{
  "train_examples": 77898,
  "embedding_dim": 128,
  "arch": "vit",
  "fused_qkv": false,
  "inner_norm": false,
  "drop_path": 0.1,
  "layers": 6,
  "width": 320,
  "optimizer": "muon",
  "batch_size": 128,
  "lr_schedule": "wsd",
  "warmup_steps": 350,
  "weight_decay": 0.0
}
Rows from block 2, named by matrix and row number. Rows with one number belong to one neuron. Each number is 128 + 24 x the weight over its row's rms, rounded and kept within 0 to 255. All counts start at 0. Numbers have three digits each. After the name is the row's rms in percent of the matrix's.
# fc1: MLP up (model.blocks.2.mlp.fc1.weight, 1920x320), inputs 162-215
# fc2: MLP down (model.blocks.2.mlp.fc2.weight, 320x1920, transposed), outputs 162-215
fc1.444 068:107084120088135156139123138140159148080095155165159130111074142160143124159163121116110137144147122139160135130118126160140101152107094169080106151087088113104115
fc1.445 086:126137128104152115130090120113157137082116113131134154122129116088161107167191124131148154078108117149178127148086142110105128100103117153156129132158153154112146
fc1.446 096:139155132126109121126162137122154115188108169130109147124136125084087103140171158147113124130128137146169123113128177125146144135137125147138088120146138115143147
fc1.447 089:177135157145098130118158134148197187164134115120112142127133150150161161110168122128139099158121141104172122143103134145093134153127103113149126123117111142121131
fc1.448 105:105089114153141143189114129127142137094156154180102144128144143105101161128149134122093094135143168147077125111124145075096155087141127120150166131146099118095134
fc1.449 070:097101115110155099142157133103149114118144171176148136112134118107103155158142113130172138098116106120147098100130184117118159104111126137148136129122140131139154
fc1.450 113:140053093111115179088133146161104105082116082150154119139127127115146194112104118144151133099156127143154120139139126124147157081160108119125116108089129140145099
fc1.451 046:126116120175156137065099134128129108123143143122104146127126140112167146128093101195129129132152123161127099085098160183079105176149110124139123077097137097133142
fc1.452 087:175085116129120122132109138127148104117137125113067126155181125110112130170125150128158159127100130107134089144143101110108110150160128075137085187113177137136138
fc1.453 151:148122124101142089163121149123139135113136138135173144103098131121088155124105094106167145143091151145139130091154129157133153181106165120148147129156131072151126
fc1.454 058:087131143108138145160122142126097120154115135132124108161149166064141137139108124156086100114148184112128145157122134148147119126093130161110149128135154171096181
fc1.455 054:145091115103088156140125135117142112110127158082136081117121130139101085119090159131137130137121118099093140155129104145108149134087094099146129152171169111129110
fc1.456 050:098137133097117127131170125138152101151156144068124109137112168148170107156138150131137166138131168149154132145145167124118125114148149147149146086075121121088157
fc1.457 136:099095113094140144092112122118082135152135108110091107108109140117101128138177166144105142140125157130102162170125179161142102110137132145170129077113125139081154
fc1.458 051:149120120097135130163107141120073113093139148107111132089140121123067131135127140124114148107124143113122112111117108161170118136166144121109130117107128132118120
fc1.459 033:130084125139119114141143126149108115114110147110106131116145118139133112127121149178113114125119094137101142128179131164130090185146108110130103163139130168083164
fc1.460 031:148151145144162136145118121098109146125140077160114163133132140142114153119095113160140091113103126139169094147115156107132116119133111149135155094103089157097094
fc1.461 076:137136146128100125151088148130177127127099167122158157141101123132103086100125138113101116102122155150126110114106109105093138124105109116148133127147145143116124
fc1.462 119:114125128112162114151163128102155143215115123124143142086140131139151182127129113143146146089094114120135078128139128101107140122150112126087159100122149101127121
fc1.463 060:132156150106114122134084087096123138122112116117128144102117097141141113178119116122110131132136150127084118128139126142109169139140079172140099138140125117135125
fc1.464 063:080128112091150129125172130100124150083113143180098132133107125082139116118184101108106109166134116163171128131146114149103123137120108116125120121117131112152099
fc1.465 099:060128092138110157137115146143138142160098097113089118092112127105115179138112186153124130161120146114101156125093147133118087096132093144130121118131116132142105
fc1.466 052:079173154094146153157138206101107088121088141142102133118157078140144140110137097114145147144100149072113076147194134121079117133158137161150126117108129113128156
fc1.467 031:121113070156136149139103128122134113134129125098093124154134141176120156152131118092142125118161124107141113135130105135136139161099197137152094102116169108157148
fc1.468 087:054103105115135123123172171123143126130143163151064129098125145097133152119105112140108146178125078116131153114124146105160151167113091119106170128114156157183142
fc1.469 092:123089116136069140140130099130124121141103113165143112120113119082146141153117131174083116152142131104128122137136119192142160138146161156138146159138158158116159
fc1.470 056:091111140151132121136158148147115102111139085131123168115113126121139127080134141086126106120165139136139159145115124122101127129143097150126150200140139110139105
fc1.471 106:120145121161152120114113129152163124123158147187090156122120111091110149126145114101099197096167160143120128159129121132146096089119151167145113139167113111105181
fc1.472 104:095152097143087141144154145140109139129137148111113108137104106131130113151143128171132172137156143083053143121101151136162120124158122089130126164130142146167154
fc1.473 112:093139139117128056141118120158146106126153105086120095147124106093151128135150133139157126095114112101124135089140101097126141147139142186127127088124101131168142
fc1.474 134:166132149126108132143112153124136146131153089121160157145116125116163150135119121071120094124095111160102118126122132136096136137162097112136097135138097139125179
fc1.475 096:138143127143096104153135129145181140177086142107122116125097110146145113103136116153119159118126098127111155100110140158115110140135107097115140108110140151111148
fc1.476 106:170135069118111128144122114122082129120121114139175141106113124115087114103117126115145152138102179163112102182114132151126166122111111100113116102155154084105144
fc1.477 075:128175123166132111102100138116127170142210146136114102134160125115105143097111104124107140098111163120144124149133135165110116130127086117118131095073145126150146
fc1.478 132:110116105126104116162167113122131114120083126123124083161144172113139167108095131100121112112119137117172144125110105134103140160120091143140076117128147199150108
fc1.479 119:067130131106179121131110139083157143173124167139114123106098097154106128114142144125118135102131151117121113144129141141153124121130114161162122123126121175097118
fc1.480 078:116119153167110150127169089125127100154122173108150141100116113165138139137118170108163129130166107154116112131105141111139084139141093122094123137126114163140145
fc1.481 154:103161124121089115149132120152149123110148135179118097149163095118144144155139101108108114169133151124139098145137123121124111102114124103145076122145170130163132
fc1.482 086:126107116180080150171165155132108167121117174089143113136106137123160142142069120149106110098152134108126127136131125133123103124161164098105094125133155132114164
fc1.483 120:097144125103143171145106129112148137108111158128107107088127128123155186145119114141116114106119136161110090133122139132128098103138157104108154119126126166179152
fc1.484 095:134142117100103153136092146108176120111104124106099151145180123109143121129146151143145147155139099127108101171117096141127112109124176116152131151123068159132110
fc1.485 052:085139148139135131103115111127140118137141142145142127146124089146175117135149156097117093093080085115165137113144088156108124082085115094155108124087134149177096
fc1.486 111:101153134146159123119110123163128165146158115123089128138115160158136143119153115129140151135157125145159120163121131103137133121144131169169129131120176121135112
fc1.487 086:114131085126076116140122140139134088103133083135125139116171137117170144119108170127143155179088162088144136115109169129123115138161125141156161133124145135131123
fc1.488 080:118150092114144149107135115085124126150109151123121137111132147116115125150088130146132137138120105100088117117136113146121103127165121123109084098120140075099140
fc1.489 123:130132109157144098163089099092113142081124131125108128158129147072112140141166124148154134126146140151139152202099098129165113102105124133100088114192129113129087
fc1.490 050:110105126085120167128122147147151146153108094086123129134127104162152110177132167094172104104145185109125139112114105202116077136125120153121118148095130102114152
fc1.491 165:110114104134085132122157111126117136122166083093170100093135119149089138081095114091134119143095122166142113128198135127133155128159139157108104099151141109092143
fc1.492 126:133123089166102139138142136104142116086117116160094098146123109110143178166119075122127153078126106119118110141140120104153124114153169123132131139089100086124117
fc1.493 130:096159150127097178153131148123132128151129124153138110141182089155123146141124159133124154151127141145104115091170133159158139112129137160112171119118111114146140
fc1.494 044:126166117115138112111137135133096129134098143142116112131132107175115066171101104099133130144082154142096140083121143147106112111111119116097093167123148069132155
fc1.495 076:127139134109077087154126145113175142133120125113140127152142127115109102110152122070167127144110164172142126135088136096131132143097105115096104142108120106131112
fc1.496 059:089119102118163186160141104121133113099154130083109106159145145127153154150117154142157150114105102104145133119128112115139154155113139149126154132110125141160167
fc1.497 161:108118130130158130133111162128046096164114124119081139118123127071151131134102152174074169112111133157125172156171134152174127121139083173151118118111157123097124
fc1.498 094:194131149140152117130150144094137129084123108131040160151134090115106117122126132123140140114089127110165112153143105125108098156117094128132161149147114120162111
fc1.499 144:149111123071146112148159150096133104110123103143141123125120089111172131136133131117124137141143124161126123128174104100124133110141134157119076095128143109153087
fc1.500 095:105118109111121115146141092081151139126116118113096106134146127120139170137128125161151095100116144106139095132141129105127124108123115126157124122151149100090151
fc1.501 129:129133166133075122160116146110162151118092163139142126119115099135114138139128158092124097131146124098108139130120147125150111121134120134149066133128098128199154
fc1.502 034:129144151166135137135131148111152130163140122127149162168146129138132099105148142088126116115140146116125101177126126143102131148159137126114115114150132138092142
fc1.503 070:144068103102119090118130108109132108133096135102130128126146138097148132134125080152150082156110123167152168093140135121104123152112134136123055135127177117161151
fc1.504 043:178120088148147137114107170107128139131145078137118165134140142172178126140138176082142128142115137086108114132124118146081099121133109099141135171111120155120117
fc1.505 103:134104173131098125077139168129110129113147103131114117074141153115138134158161140136146147085116111128134070141092116146106153102141123147130075136127119124123144
fc1.506 126:158141103133115148176126140099126133146113098107102149073137176122101132150088121124130118114094144097118176132133110170091145128114142120080147177117098134108153
fc1.507 023:213110142107158145114126099098128094089116089131138129147116135146126104115090131105088114119112126134127137123160126117121134130143170113113155159126138156127106
fc1.508 080:122144098138147139148142097148129129181082120136140146131162120126132133095131156122104127111179180099130157091150121137145120125134153085138116153109129097137169
fc1.509 084:143116121130162088114109082099111108157135088129124174154153150125158128116132094126115123101140139120117130114136118113107170165134121049130121152131135143125078
fc1.510 099:121136118110133117139090156176120163103135105093095135170154104063143128160165098105133087123146146087127131131116163150112137116149128146124118147099134111150162
fc1.511 152:084088125117170092127131135133123147155110139142133138114146131152125097135115161114124114090139111130104131140112149128153092153134158150132139140143127124131065
fc1.512 134:138128092143147160118137129109138112104115143105121085132111110150207108150130158158108127117148122111119106156139144171069138182118122118131116108158102139120144
fc1.513 089:078118090143163122117131147151150110132121148117110163106152127103123144097115115152145075135132148107147090144164147122132145142094112094120160152127125099149130
fc1.514 156:135171116149158109139121122138131099161170135125132097138114138123136100082146173162101110059134116109116160129135120119137113135129139160135113095116109133143158
fc1.515 088:094141127119098155141137137060161148141146115105160101143163110160141078175127106119122110131133098113144122102125116173138154153152132127156137179194097148128122
fc1.516 076:125138129090126111137104100128109098121165111143157139151151137098128146128177107133151124155148125090070145126139102131139121132140115144148155085181137157156166
fc1.517 138:101080118168128111127156133105169130089163108102141146119105144166114143134149139118138172143065183101136151130141162126123185164145125114164100137081161119146098
fc1.518 157:125131131146146126118131092114116141144137115150107145169152142116104131107117113145151126069097150115128127100114123156128082141123122085165138121168153126091139
fc1.519 100:163118134119140118135135082145149122161100135130179108164164133116139095101090090116174136102186165101141088120100127139109159172151128106151117122178101153105116
fc1.520 107:101124128136143092149099110125133149109147145134141129162125113080114154107126131129120131127124141132138136138134151144103139151095135104143092091124089121197085
fc1.521 043:127079118133138134101144142140119107155115145138126167079123156135129101126120094137119130108138183139147119132120100129144116117140102114144118115150121153152111
fc1.522 082:098098083144109146150153145134121117123124119111111123115143130135148161156163141130118136151128110092151099129154085139154111123113144141149103133117177095133132
fc1.523 077:094152082118137123141165135129116105154153091138124119132165112117131163141113143149115159141156152100108145148137123183155142153112112154112110125108192140148128
fc1.524 128:143128123156104103159139132137140159141148070144113131164123129111106140137133125148088122135132132087102124128127124174092128133093167120103100092136119136132189
fc1.525 095:143134121094098174103176206118192153137132114149137143133147118121167115119142139142157128095128121156127090137145127099105128111145158128122130129136152179142117
fc1.526 027:087082110178098166123097126095151147106120072147137077116060126139095112133142126119099123091123123156100091154151145141154125179087154135138122116120135119076142
fc1.527 076:086121144111172122136178113151136152115107126172168133191098156106130117084115124161098104134105115140117145084105153149140113137117153089159114111126096077133168
fc1.528 135:142090138160148117106157107091090166138109128084160088156126121093155125129110131119132108121075120135146140138149127142114110143117141176160148124161127131088141
fc1.529 083:104158092128154131126110121130108158106112110122143137165132093103139166154060130161153100145095126106148160084119124088164094087134151149133130154135134116137123
fc1.530 112:126134087124117119172156140132147162145110107145113095144149167136083119155107141117109138145120122126125129093108126121115146110136131079150063121143142118156121
fc1.531 112:166109148141175090125117099148110117121105151124123132103131140121196112145129141108099144136098127116120147143126151133089125130158185105172119148125117088105147
fc1.532 129:131165150108138098136115126111092128134173126114142162154125104139114126122105118116143126152071108149137108130157175084134154163123102141151118108140121139109122
fc1.533 158:110113094085130160075161113147168178154166132090156105166141107110122174135109119087152100137125152130099154143101156162106105135140129118128116170127132145123150
fc1.534 043:107118127096118126118149138151133112131109146135152159128135139104122130147149154115154108155110109111119139174124142145120175124115120078105154124123090115097101
fc1.535 032:123142087099157137099113150131099130107093118171147118157128115146116129101122115105152161124104122082147181097150106116134116116138132105140100088130119174156132
fc1.536 070:124128118131128105139131143120139118100191136097159094117122129143143128109155147140086137118135096139125143138114125133127176166137190083099115144121145161085101
fc1.537 098:117096094148133118097108141115105111124152111119126174179132135123123108141119143161125159098138158102104157167112125097146136134119135127141109122170129100164158
fc1.538 100:073132134100141144136120105096125165112159113113126102151161108123143106126120101087128128147093109164103104135151151169122182105133112146121141124117139128136144
fc1.539 061:149107108115129131112100134136156142141130109072219153134083160108114153156166125123132156125119152142138132149101124111111113169091162112138142099148143148096175
fc1.540 108:091131094160119080118137172136126107097117119129081123133150146091110140117109138092152092199136150113115133110150125104102124114142110176133144141157121121113113
fc1.541 067:119085111097101111112154095153131112186142118082118121115164172104130197118131110130134112140117140177117111141161127140114128132126141094114122126095119146170122
fc1.542 044:130145110101114136090093102142138129148142075127153134143096109150099097171107164112132133154084080144128189132093141079123150141124141100152120115130123143111149
fc1.543 109:139111135112105089170143145138092151125134156154113133075085121155150124127146124133155103178125113101168114119149132109136108130124114151104094156098097124075130
fc1.544 080:151149137091150122152110163106113120121127132146138083101117137150116120107133107076114143159152152151130167093143089121128119143138114103135140156151083154105106
fc1.545 116:135129121152105115143144137149117152106161151150118199127142100116116153149132133121135112141127093131122095128164147130092109081093138097141108177139109115118146
fc1.546 121:143107112085150199094109142134144115183150139140094152115164122125134115129118120150118143166137102101117112116152102149170133084118108106135123140177118114151115
fc1.547 093:134122087155130103092136118133102128085091140170150122159139142144149135104133153159116169153105173134145108138126106090134119127130112148142158112106090114152124
fc1.548 135:098113152118096152113151064114157134119139151106141151114118123074122099108145157130144123129133092144104126159117139128124106151155121183128123102167143165134132
fc1.549 071:097098110136160138105147143132144139076140111113103116152131113158139145136138070123101104091078116153138115169148130097112153148111114180153111124134117123122135
fc1.550 041:129110126168175124149102150142123113109131120125112133144154096109126171130093102119132106108152140148126089147103111082115175124152182146113146164155140142133093
fc1.551 128:111123131094107078114076105142110130189170146150167136166143118155135126098164142114135146117129116127149121115123131156122134101165127135127157138138119151094148
fc1.552 070:129156123121127118115138102152128095086139187117107172145107171124120132104111133125140143091115139092111146128152103145134138120117138128108127109144163128135131
fc1.553 066:108080165104077105122152119134169139111155121150111166077107166130092115135098164123151119108128157107121109113127120157157087103113126133146134171136158096167110
fc1.554 148:120113155113115160122137113147064074129152137148145111147127119150161131088133140131112123114121184146123118179171117123135136122128095109125127141160120122127173
fc1.555 109:052124127137139119165142161110124125100131160135117118116104120090118176129105119114144181123140113141076123155140141104114170114155135108141154134092136115137112
fc2.444 069:131162113169106127147130106169127108132132115081115179116155141112129160128142105130132103120137127098150136166116133139083087118183114110135167146122154133149141
fc2.445 084:145146142106147088126154136129110120120154127136161109104150130145160113115106110121098107164125139146123114092170104124068146047129157107171127141135113071128101
fc2.446 101:157075152119132117093098119165092139124147112123146115130154151103159147152118137093121126076115122153170132133095134104128126093142087111132142142112142119085124
fc2.447 087:098148160140135113117132120106125133149114138129108133121091097096128110139148132127131133123140129114125114138151146106165108114132122137127198135134161099093121
fc2.448 098:121134116103163145142133143134114129098103154129159134139138141143149126139135167144146140106143098111166156132176119166132116149085117170134124107133143116134157
fc2.449 071:165129152104120109076122144150109130137134083144122143119140146184158115125076120134139118155178154120132118111171110110136124148157097157119167118198137081170140
fc2.450 123:099175121151143133148166104130117146101091118129152132111131103083143102103121117159183083133161124089116117132119132149118153138133192086161110098164161140111124
fc2.451 051:113184118090139137159167158094097100095153078130170087088089140115139127132133146121141130133087153132137083149140168121150154186142120132123128111128133125125094
fc2.452 083:082122145156118124101131138140150124120141176160150147157140155155115123094135132144129140135148091144104153128104140132088116138131116127119146127102114089108136
fc2.453 151:153133155114096180102116135132100134168105089130120126120083137140091110116149125148144150135172123137126138130105144118153094078131126162099108145123139106136081
fc2.454 060:174117135146148110081091111142138162166112137147075155108091125151113143109145121137123128149131111133146144141144144118130138115081061107140124107127141107097082
fc2.455 058:121140116128145068120121151117125109126150117120146161149156111126116190107151142121101132118148138132142148093106111154065149118169146126074103112144112085148128
fc2.456 056:120094154117149095127125147101099105145150087137112146072120088124162168130108125149115151156166099132127125144160104127149145116097128095133094144100111140156146
fc2.457 131:115112130116100079131158144141121065101103102144169132174126110077112138101113103144118136167100129126140138119117116084124094083142156139132115189163110122116103
fc2.458 053:127140097117152160142139143139135130089084095100099125140117139090130118139141085194104166159165119112128145152139088126144053122138149126115104134137098098133131
fc2.459 037:118122120111148138122133158129133121196125139131131155130092128131117151124108075134142118148148118129132143161139160098112141142143165120126131136112096095120153
fc2.460 035:113135107137073101101138118115105152105165145136164116115123140141058132160114136140133135156144098119166147124159113147116138125143146147119118159139115183139180
fc2.461 071:128117123141139148150133105113098111165100121106161132127114105173132163156123119116138119124104132131129176143161109147115170153122129165141128151102133147132104
fc2.462 117:122145115094122116118123131137107107140114150127109093142139162167108059121139116097118153153084088159128066106076159152075160181123174135189124162149085152154156
fc2.463 063:101151124120132125134158133130137159120114159111065119119103130130142150167154143135139094174121105124123139136143157139095114109151090129097163123084141107127142
fc2.464 070:097180129113095125126096151194138136134190113131149103163111132130140103157127156120084103161106149124109134167150128134098088127130102106106129150087165112087097
fc2.465 098:109168174114139111122084127113144152087121159119120167114172069118098159160130116136124113116102101124160172115111189186121142112102134167099135087120104133114109
fc2.466 060:168152126128117124125169109187131151144119080145131128096115178137135133154136124124137126131125135135140113117140154091148124138131129135081103142164078120132114
fc2.467 028:101120140132110142101148137127156120133083137141144112111110153129114087126147143108126162097093161118072117135125120098090121073161129171103114146099097116106138
fc2.468 089:169107148091114153128118142099143183121122079116159146115121138156097157117113096105131154163120073136122184128137076182109145153139135150099088164099091140092114
fc2.469 099:152114127126168147145150150182120121124133111108131155160132145114093132109127170112172145096106122158097120099153111104142130161136142135110120126138114115168134
fc2.470 058:126099136148147093128112098143115131138160104121117135170124148162125181170122116155111121129127084178125154129144171165095128108115147157097142108149136096144112
fc2.471 113:126165107139165126096158141110155140102085109123140096134116104100127152123117149184176121148116138098170110141130174114204141136116122165090098116166090117097119
fc2.472 095:168118141124162121094149133149112120092108123151125107121121140144123156161121113112133110126096116160157111149115157096120132130166140150101166127122119136100089
fc2.473 102:139105114166152117101143142092116108101140133150117120210088145134098154151130111101152139136125131103180113152143125101188098126107108113123164115141114124118152
fc2.474 137:153132132132141120097113162171163145114108135147121082152142148170127134130131134120117182110122096086097065178160103052130091123113150136175146129167131162145094
fc2.475 090:095132126142105087114091163155120141114130125152137086118107137140140136125160149153128117091112173107201120126148107158122120090108091153177109110138121110166145
fc2.476 111:164127126098126108137120126146164134119093121121096127157101134125164127136136123105178126117090110145149132084098162129167105136097185115128123131138114137130115
fc2.477 074:144131102131076132161137132123096136137093144139166132139156133146128135130120091179122148141122124103115128132100128082171145121140154086106128129119078162105121
fc2.478 124:160168179083168117091122108081090124118170097105108106102155123141125124162128109123121154133097148102112134135117139133091129150107135134145121111183111106142173
fc2.479 114:129150109137108126090146116137173078137153143115118140127122156129124107145133127167094111125117108084107126155090089168116121092104091146156102136131174118054080
fc2.480 079:117094109127107136164161101096162107135124095115079122103131121146126123162153119131107152168092119092141132127109119176117140106136120150122161106148130110141167
fc2.481 159:122092148082122118115136115136052141146129146182146158076125122150170137156146114171140152135096124131114093127092162106177146159141077138144116114107124124118128
fc2.482 079:140120114140146122171114131127126144109096136129144112111140066150182141128153136073140123165119120127169148137147149117116139142133119139093106203147127128097109
fc2.483 114:204121141093123152092136165134142180127113116118139122156121114127067117115122102114099139086122118116098130107140116120140126129093125119166104127081152086155146
fc2.484 100:152102116131144133113129157133113107149109100101180099140144147142140113132158106125130107121143171141156167138140098113101110145114077113095123091115104109134150
fc2.485 059:094085089099164118115097124136168150087128120138158115108149110081126123118118176125154101137151132131119078097131131147151180107091094114085164157110117080143140
fc2.486 110:108151135116108138163147169096150155113167125142123115100153135111130115097122145135106116126068136106108091089151110103164113142121102160158092140164115137143122
fc2.487 083:144120146167132107127129104126110119115147148137125073083115197131095114156128141105150131075158154140122091122128130138094158153135169134113124127129092109130126
fc2.488 079:105138136067141129106115126126132112142114085141099130135171102123118115150116132151113133133113085165124163122113124168141143137158109104139163164095089116180146
fc2.489 115:168163118159140104151128123135150166139145161139146125085173099125103127138125140142131109142097139148130140106110155138098098148138137133187123113115131090132159
fc2.490 048:127142171114122109123155113117175144160138143144141157101130135103134129109116098112125143089141148111146133122105140123162135182172161146081130096122121138128100
fc2.491 153:144080123053129154096120147137131118170144128138090139103146173107123116129117119171086138150119112115117127114085119121122122131126114158116119166138108107138111
fc2.492 132:139121138123159139153123124171146170130077147102117144152127103117101153127151190149105103149122137140148140126111136127101123110109137133118133134113176165139158
fc2.493 135:118123115146151125086132089141150155085101150093160149133098169105095096128128121157151130146163078124108148147132114172145131116146149124106107164108117120086102
fc2.494 046:141106129155093131136144096114154139157117110131112150087107160143145135138168142171148135116160130116126089160171128122095131165157148116120169109118122135149132
fc2.495 075:129169128124188132108145128125102139082118111136136110104135154173148124155134122183118110138118142118065173072161135103091105095152143130160125136118158128125125
fc2.496 055:142158146119154155128078114131105159168166145136154137100153149143127131123115139176114179122110130135137117134175100065116108116114138166113115111140133135087170
fc2.497 156:146154116132132133141108134120164079129094129144135122122116149154123158119130130092145124154130129193101098117130127131124150153134124074147135121091101098128152
fc2.498 096:114131143126066152115112134152091134149146186092103122157149106143125138156112130135137128143152107170104113133154172114131145100152151142138117134117123093119146
fc2.499 138:116128159129133143128111146106146143111109124135171124104140126132096128097131111143117144127125124136157128134132110166141082122112158166130131129116137103113149
fc2.500 087:138113114091116135104177136131107109106095108116105157084100095129111090191142139103147124146105101137133127132132109138122199133166177152173114167129138171153108
fc2.501 129:094053109139126132150151106100156130120138184110103117111087143135145087134153149137138147105145166141119146145098150095111141143110110137146119133138162122092118
fc2.502 035:120129124120121121160144104135098149162126126146086098108181164168113122136124111120118111131096087141144120134129114122125089094161147094134140121104149118150153
fc2.503 067:117189124126169149126133138129175151146173109129109109115130126152127086133182144134081111137159155089114091154112105149098091114157159153088122115097107122120120
fc2.504 048:112174131126176105143137114122126093121073131100105092147130118087147157144131097121161152140125165174131104105096165115144119122085193148085113100135095117157127
fc2.505 100:106125132122166108096121122125140118159126132154116130185130106141189144117100141153145086156101121128096133104140128146143132164122098168111192153116156123166116
fc2.506 127:147097156097108098095094115097132049123117165125112122154150098159159131150126111150130132105148135156092129065122158123120105115137111101139105111154090141121116
fc2.507 025:102124094069113123136085106177094153125154126176089201102147153103154120153147136131132161150096134122137137157109102128123119145142117126149154082136070115143126
fc2.508 078:122133108141178137131190155139171131133111132128126154106091153094133165135144161107154147127138145123104136109146094134110160121073177149133082148103103174128141
fc2.509 079:156115141108134160147147114136195121111147127156150167145130139121132155114129160116112166123139138112106154106095123172129160136090122101125109195138093148107121
fc2.510 087:113126163124149154123163124098126131143143116104136117134123140164105172144082142123141136109089119137156146130127135134125107135175080136110160116134104116103107
fc2.511 152:135121087106140138129131091105159101082150135137111137150162101169120132146111172127107119127116163083122122101142102157136113128117122104154143123117136137114148
fc2.512 139:106128103108122073143100102155134094129102158150138125104114161126113160108093083130114130144121125145160114118081134059171109090153107113170113124131113123120068
fc2.513 092:158148147110065155160133109143154084122111151103169118143121119144107131139132107119108135129111095129147177147133144116108145087142147106082099159121132151126128
fc2.514 150:138104141111129102144138125145134149132080100096140145127175147128109101152137096085117129153124124112148116126116160146144158105134128114092127124150166117118140
fc2.515 094:113106120140126126152150137154122112125148105088120109126127095120084132157145113130133112118148139141160100175096164106118120144118159137127138109146123119171144
fc2.516 077:113147105154114159086110113123183120126140099123092152106096143126132113094116155130110144128157120133138154115074107138086125132120160143127126132123131113114109
fc2.517 137:164148145144126127142107160114131094151139107125132098106175126119172131089114090147135137066175093120111125116077141093087131144112111093122169113102125111133124
fc2.518 158:146118134106113153105145109075145170158135140114164106135133125117129119174126167183105151157151173101120131090148135098090137081123175111123182113086081119151130
fc2.519 096:126115123165143163134109111083127135127156150170092119124119120142156111166099146129140139168131163164118144122111114118157115139119139096114137128131113119140081
fc2.520 110:091135164143130130102129128160125086122121135077122124133149152134127163089151109144123131153099127126142129149113147139152126083121130158169117140139128152158127
fc2.521 043:154109145123134094131152139098174130155095152127108144128093087109171144109108121133133117147109096123166153152160102082136145078120151129097143152096117141095132
fc2.522 087:138117079131121151139126150157172097116172106076168124157168156116157134120100160095126095132081143153122113124123137140138118161153143151140141129142130137171091
fc2.523 076:103129100110101102103094093189125164129112135167118077117153164187117147126145079169116103151115142131142133163152127139127093150122114119119159116134104082152113
fc2.524 121:142117146128158143118106096102117160119109099104138153125117192129089141074097178141139137135106155106118123174098152111119160138109125129095145133149151102147117
fc2.525 093:095157117162158133099144162131131174105156100126116133145129105098155126124113151114092144150118161137093110179109105103170121165109103163072134130159114134143130
fc2.526 031:135185139083124094139117128151149079106138132105098133124153137145160104128154128134146110109151102140168160094117136156127147092118100119101087158153128121161134
fc2.527 071:137167128150112052164162143101111116131159083148124152117127135117104151142115142105163160126092121111105094159128157122078080123120123148089145126154134155132152
fc2.528 127:134125143078138140141093155181161146127117123108097178127130094132081118126161141170139132162151153105143109103124091144154124104080119153113127131142094102136113
fc2.529 081:113130147142119099117121169151115136137154119115160135103097173105095127124097109109103150133110140146164124141131119115082162140136078148143115158129132141115187
fc2.530 105:113124185110138120144102133122100131121129136127122185143133096127154114090187168169111141091096144153108085139142179134108162116167132153143134121141136164123127
fc2.531 105:104141133134103133126128138097120143135096109124149171105118078116122173168167122120123118127098142103116110133141146125153147160153112158133130087123134145151095
fc2.532 132:154109148142138177081157115107092129132096102160122131135131150183087091123137137137127133121126123129118152122122111156103174118113146144153087115133119108141149
fc2.533 152:137189130168136154092094118143115120104141103115141139100092096098127147138139122110145145147107141129090116127085161137128158158128134108117155136107151132122140
fc2.534 046:150112122126130127159121120099133113151124097158115152083104092105112126140174108154148126111144139121152140122173136125129085085158173149112100126139134135145155
fc2.535 034:109141124097113101190116116109153147145104131152171134141130132144154124111123156160095139145131133158136132123158133116126127159102082175113155129121122110114169
fc2.536 076:119126172122141102094137121096125142133126163102105110136129146109097085099111157123103143105105128111122134151100123101122122127105132164128159150110166130131145
fc2.537 090:102158127113137173144149172136108113132069154171099061146120124074136117172123104134131137177144142155128150101118120146129151118103172126127167147149144166114110
fc2.538 105:132133114137139100122092102130137089154130140090135149090100164102093124136159150105153138129105131075151069177114097116149098125088151076124153135130132082126161
fc2.539 059:128150073139127134157122136128169107142144126111108116150123137156127107103135130119126114073147139117080097145127098136126129100144071086129101118158085127124148
fc2.540 110:141137135097135139144152122127137104181121151118092134138123132127151098155159142137127112094110112115115171118113131130127098116145173106125165107124129139160103
fc2.541 071:156095157132132156142131104124114125101145158134137144108184143104102091135125059112132121137148080143122103152160107099095113110154185109139110153134131072174127
fc2.542 046:116108138147119120158102154147131112177167122144105094110138125060165119127085120138103121106155165107124151078100124155112162097111137130133113115124136098123152
fc2.543 116:133143147144121108136131118133140118139119115130169148083115138136112126143092095130088100147127146152114128131123136109122131119127153173128104165146049132153149
fc2.544 081:100128134164116129103181098123116116079123091153138120144130103145135111124146158120139101127131144125166113139110134096092172104106116125102129136101124129099121
fc2.545 114:125159100137080098159137130153168129159118139092119102103119122094110104075083119119139181106122130078129115124107148107155087153153141127102120058162148154138093
fc2.546 129:110113115141105116135093146183129139102103141089129138114105100162176066113157114103147162148152147128095105156122136137101126170152101158136179087105157118155150
fc2.547 101:138129124117163158092142119141090154130151126102088120116136145128148053108162080125138109120145157118165157151128118118170108124105108130158134175120100184104115
fc2.548 138:141115113150164106108124176151129106136121106136124104124116162196133166107159169150122157085117120071143142168107144091161128098094124092123124126124123112119143
fc2.549 072:143075129125137152093106079109125151125118163102123117100104182123126113142118125115139164125069177109084119158114150135118137151123121096100117147183156127126147
fc2.550 041:126169101168124104128097132143133116147106158135149083114103148141118104143148096171146132143156116073087147083126132102099103143124094139127109112186129148086110
fc2.551 124:160126177127141133115140114104113180151105164115145137145151114141083137135113123130135100102123121088101138131104155109121130132122120147161125117119114142128109
fc2.552 072:161124108136098137141137101125171152146164088145151108081187074143122100154149124136092133141157119116096120122157130116128116126144116118176157142139124141123157
fc2.553 067:139129163134143114165124087108136154147115137095147122145123145147112100155149112127126129119145167129118173083136114162129166135104075107093120152144119128151127
fc2.554 142:133100135141096126105140107107128108140119092117118083138107203195094103132149131108129122176117118165116102111117115141102146145089155147148153097150117161156134
fc2.555 101:138116141133148157086152118110123131140126135123135146123188130159111116139112089109170124081115117109123115124121133156115095119153153116159105152116148143131121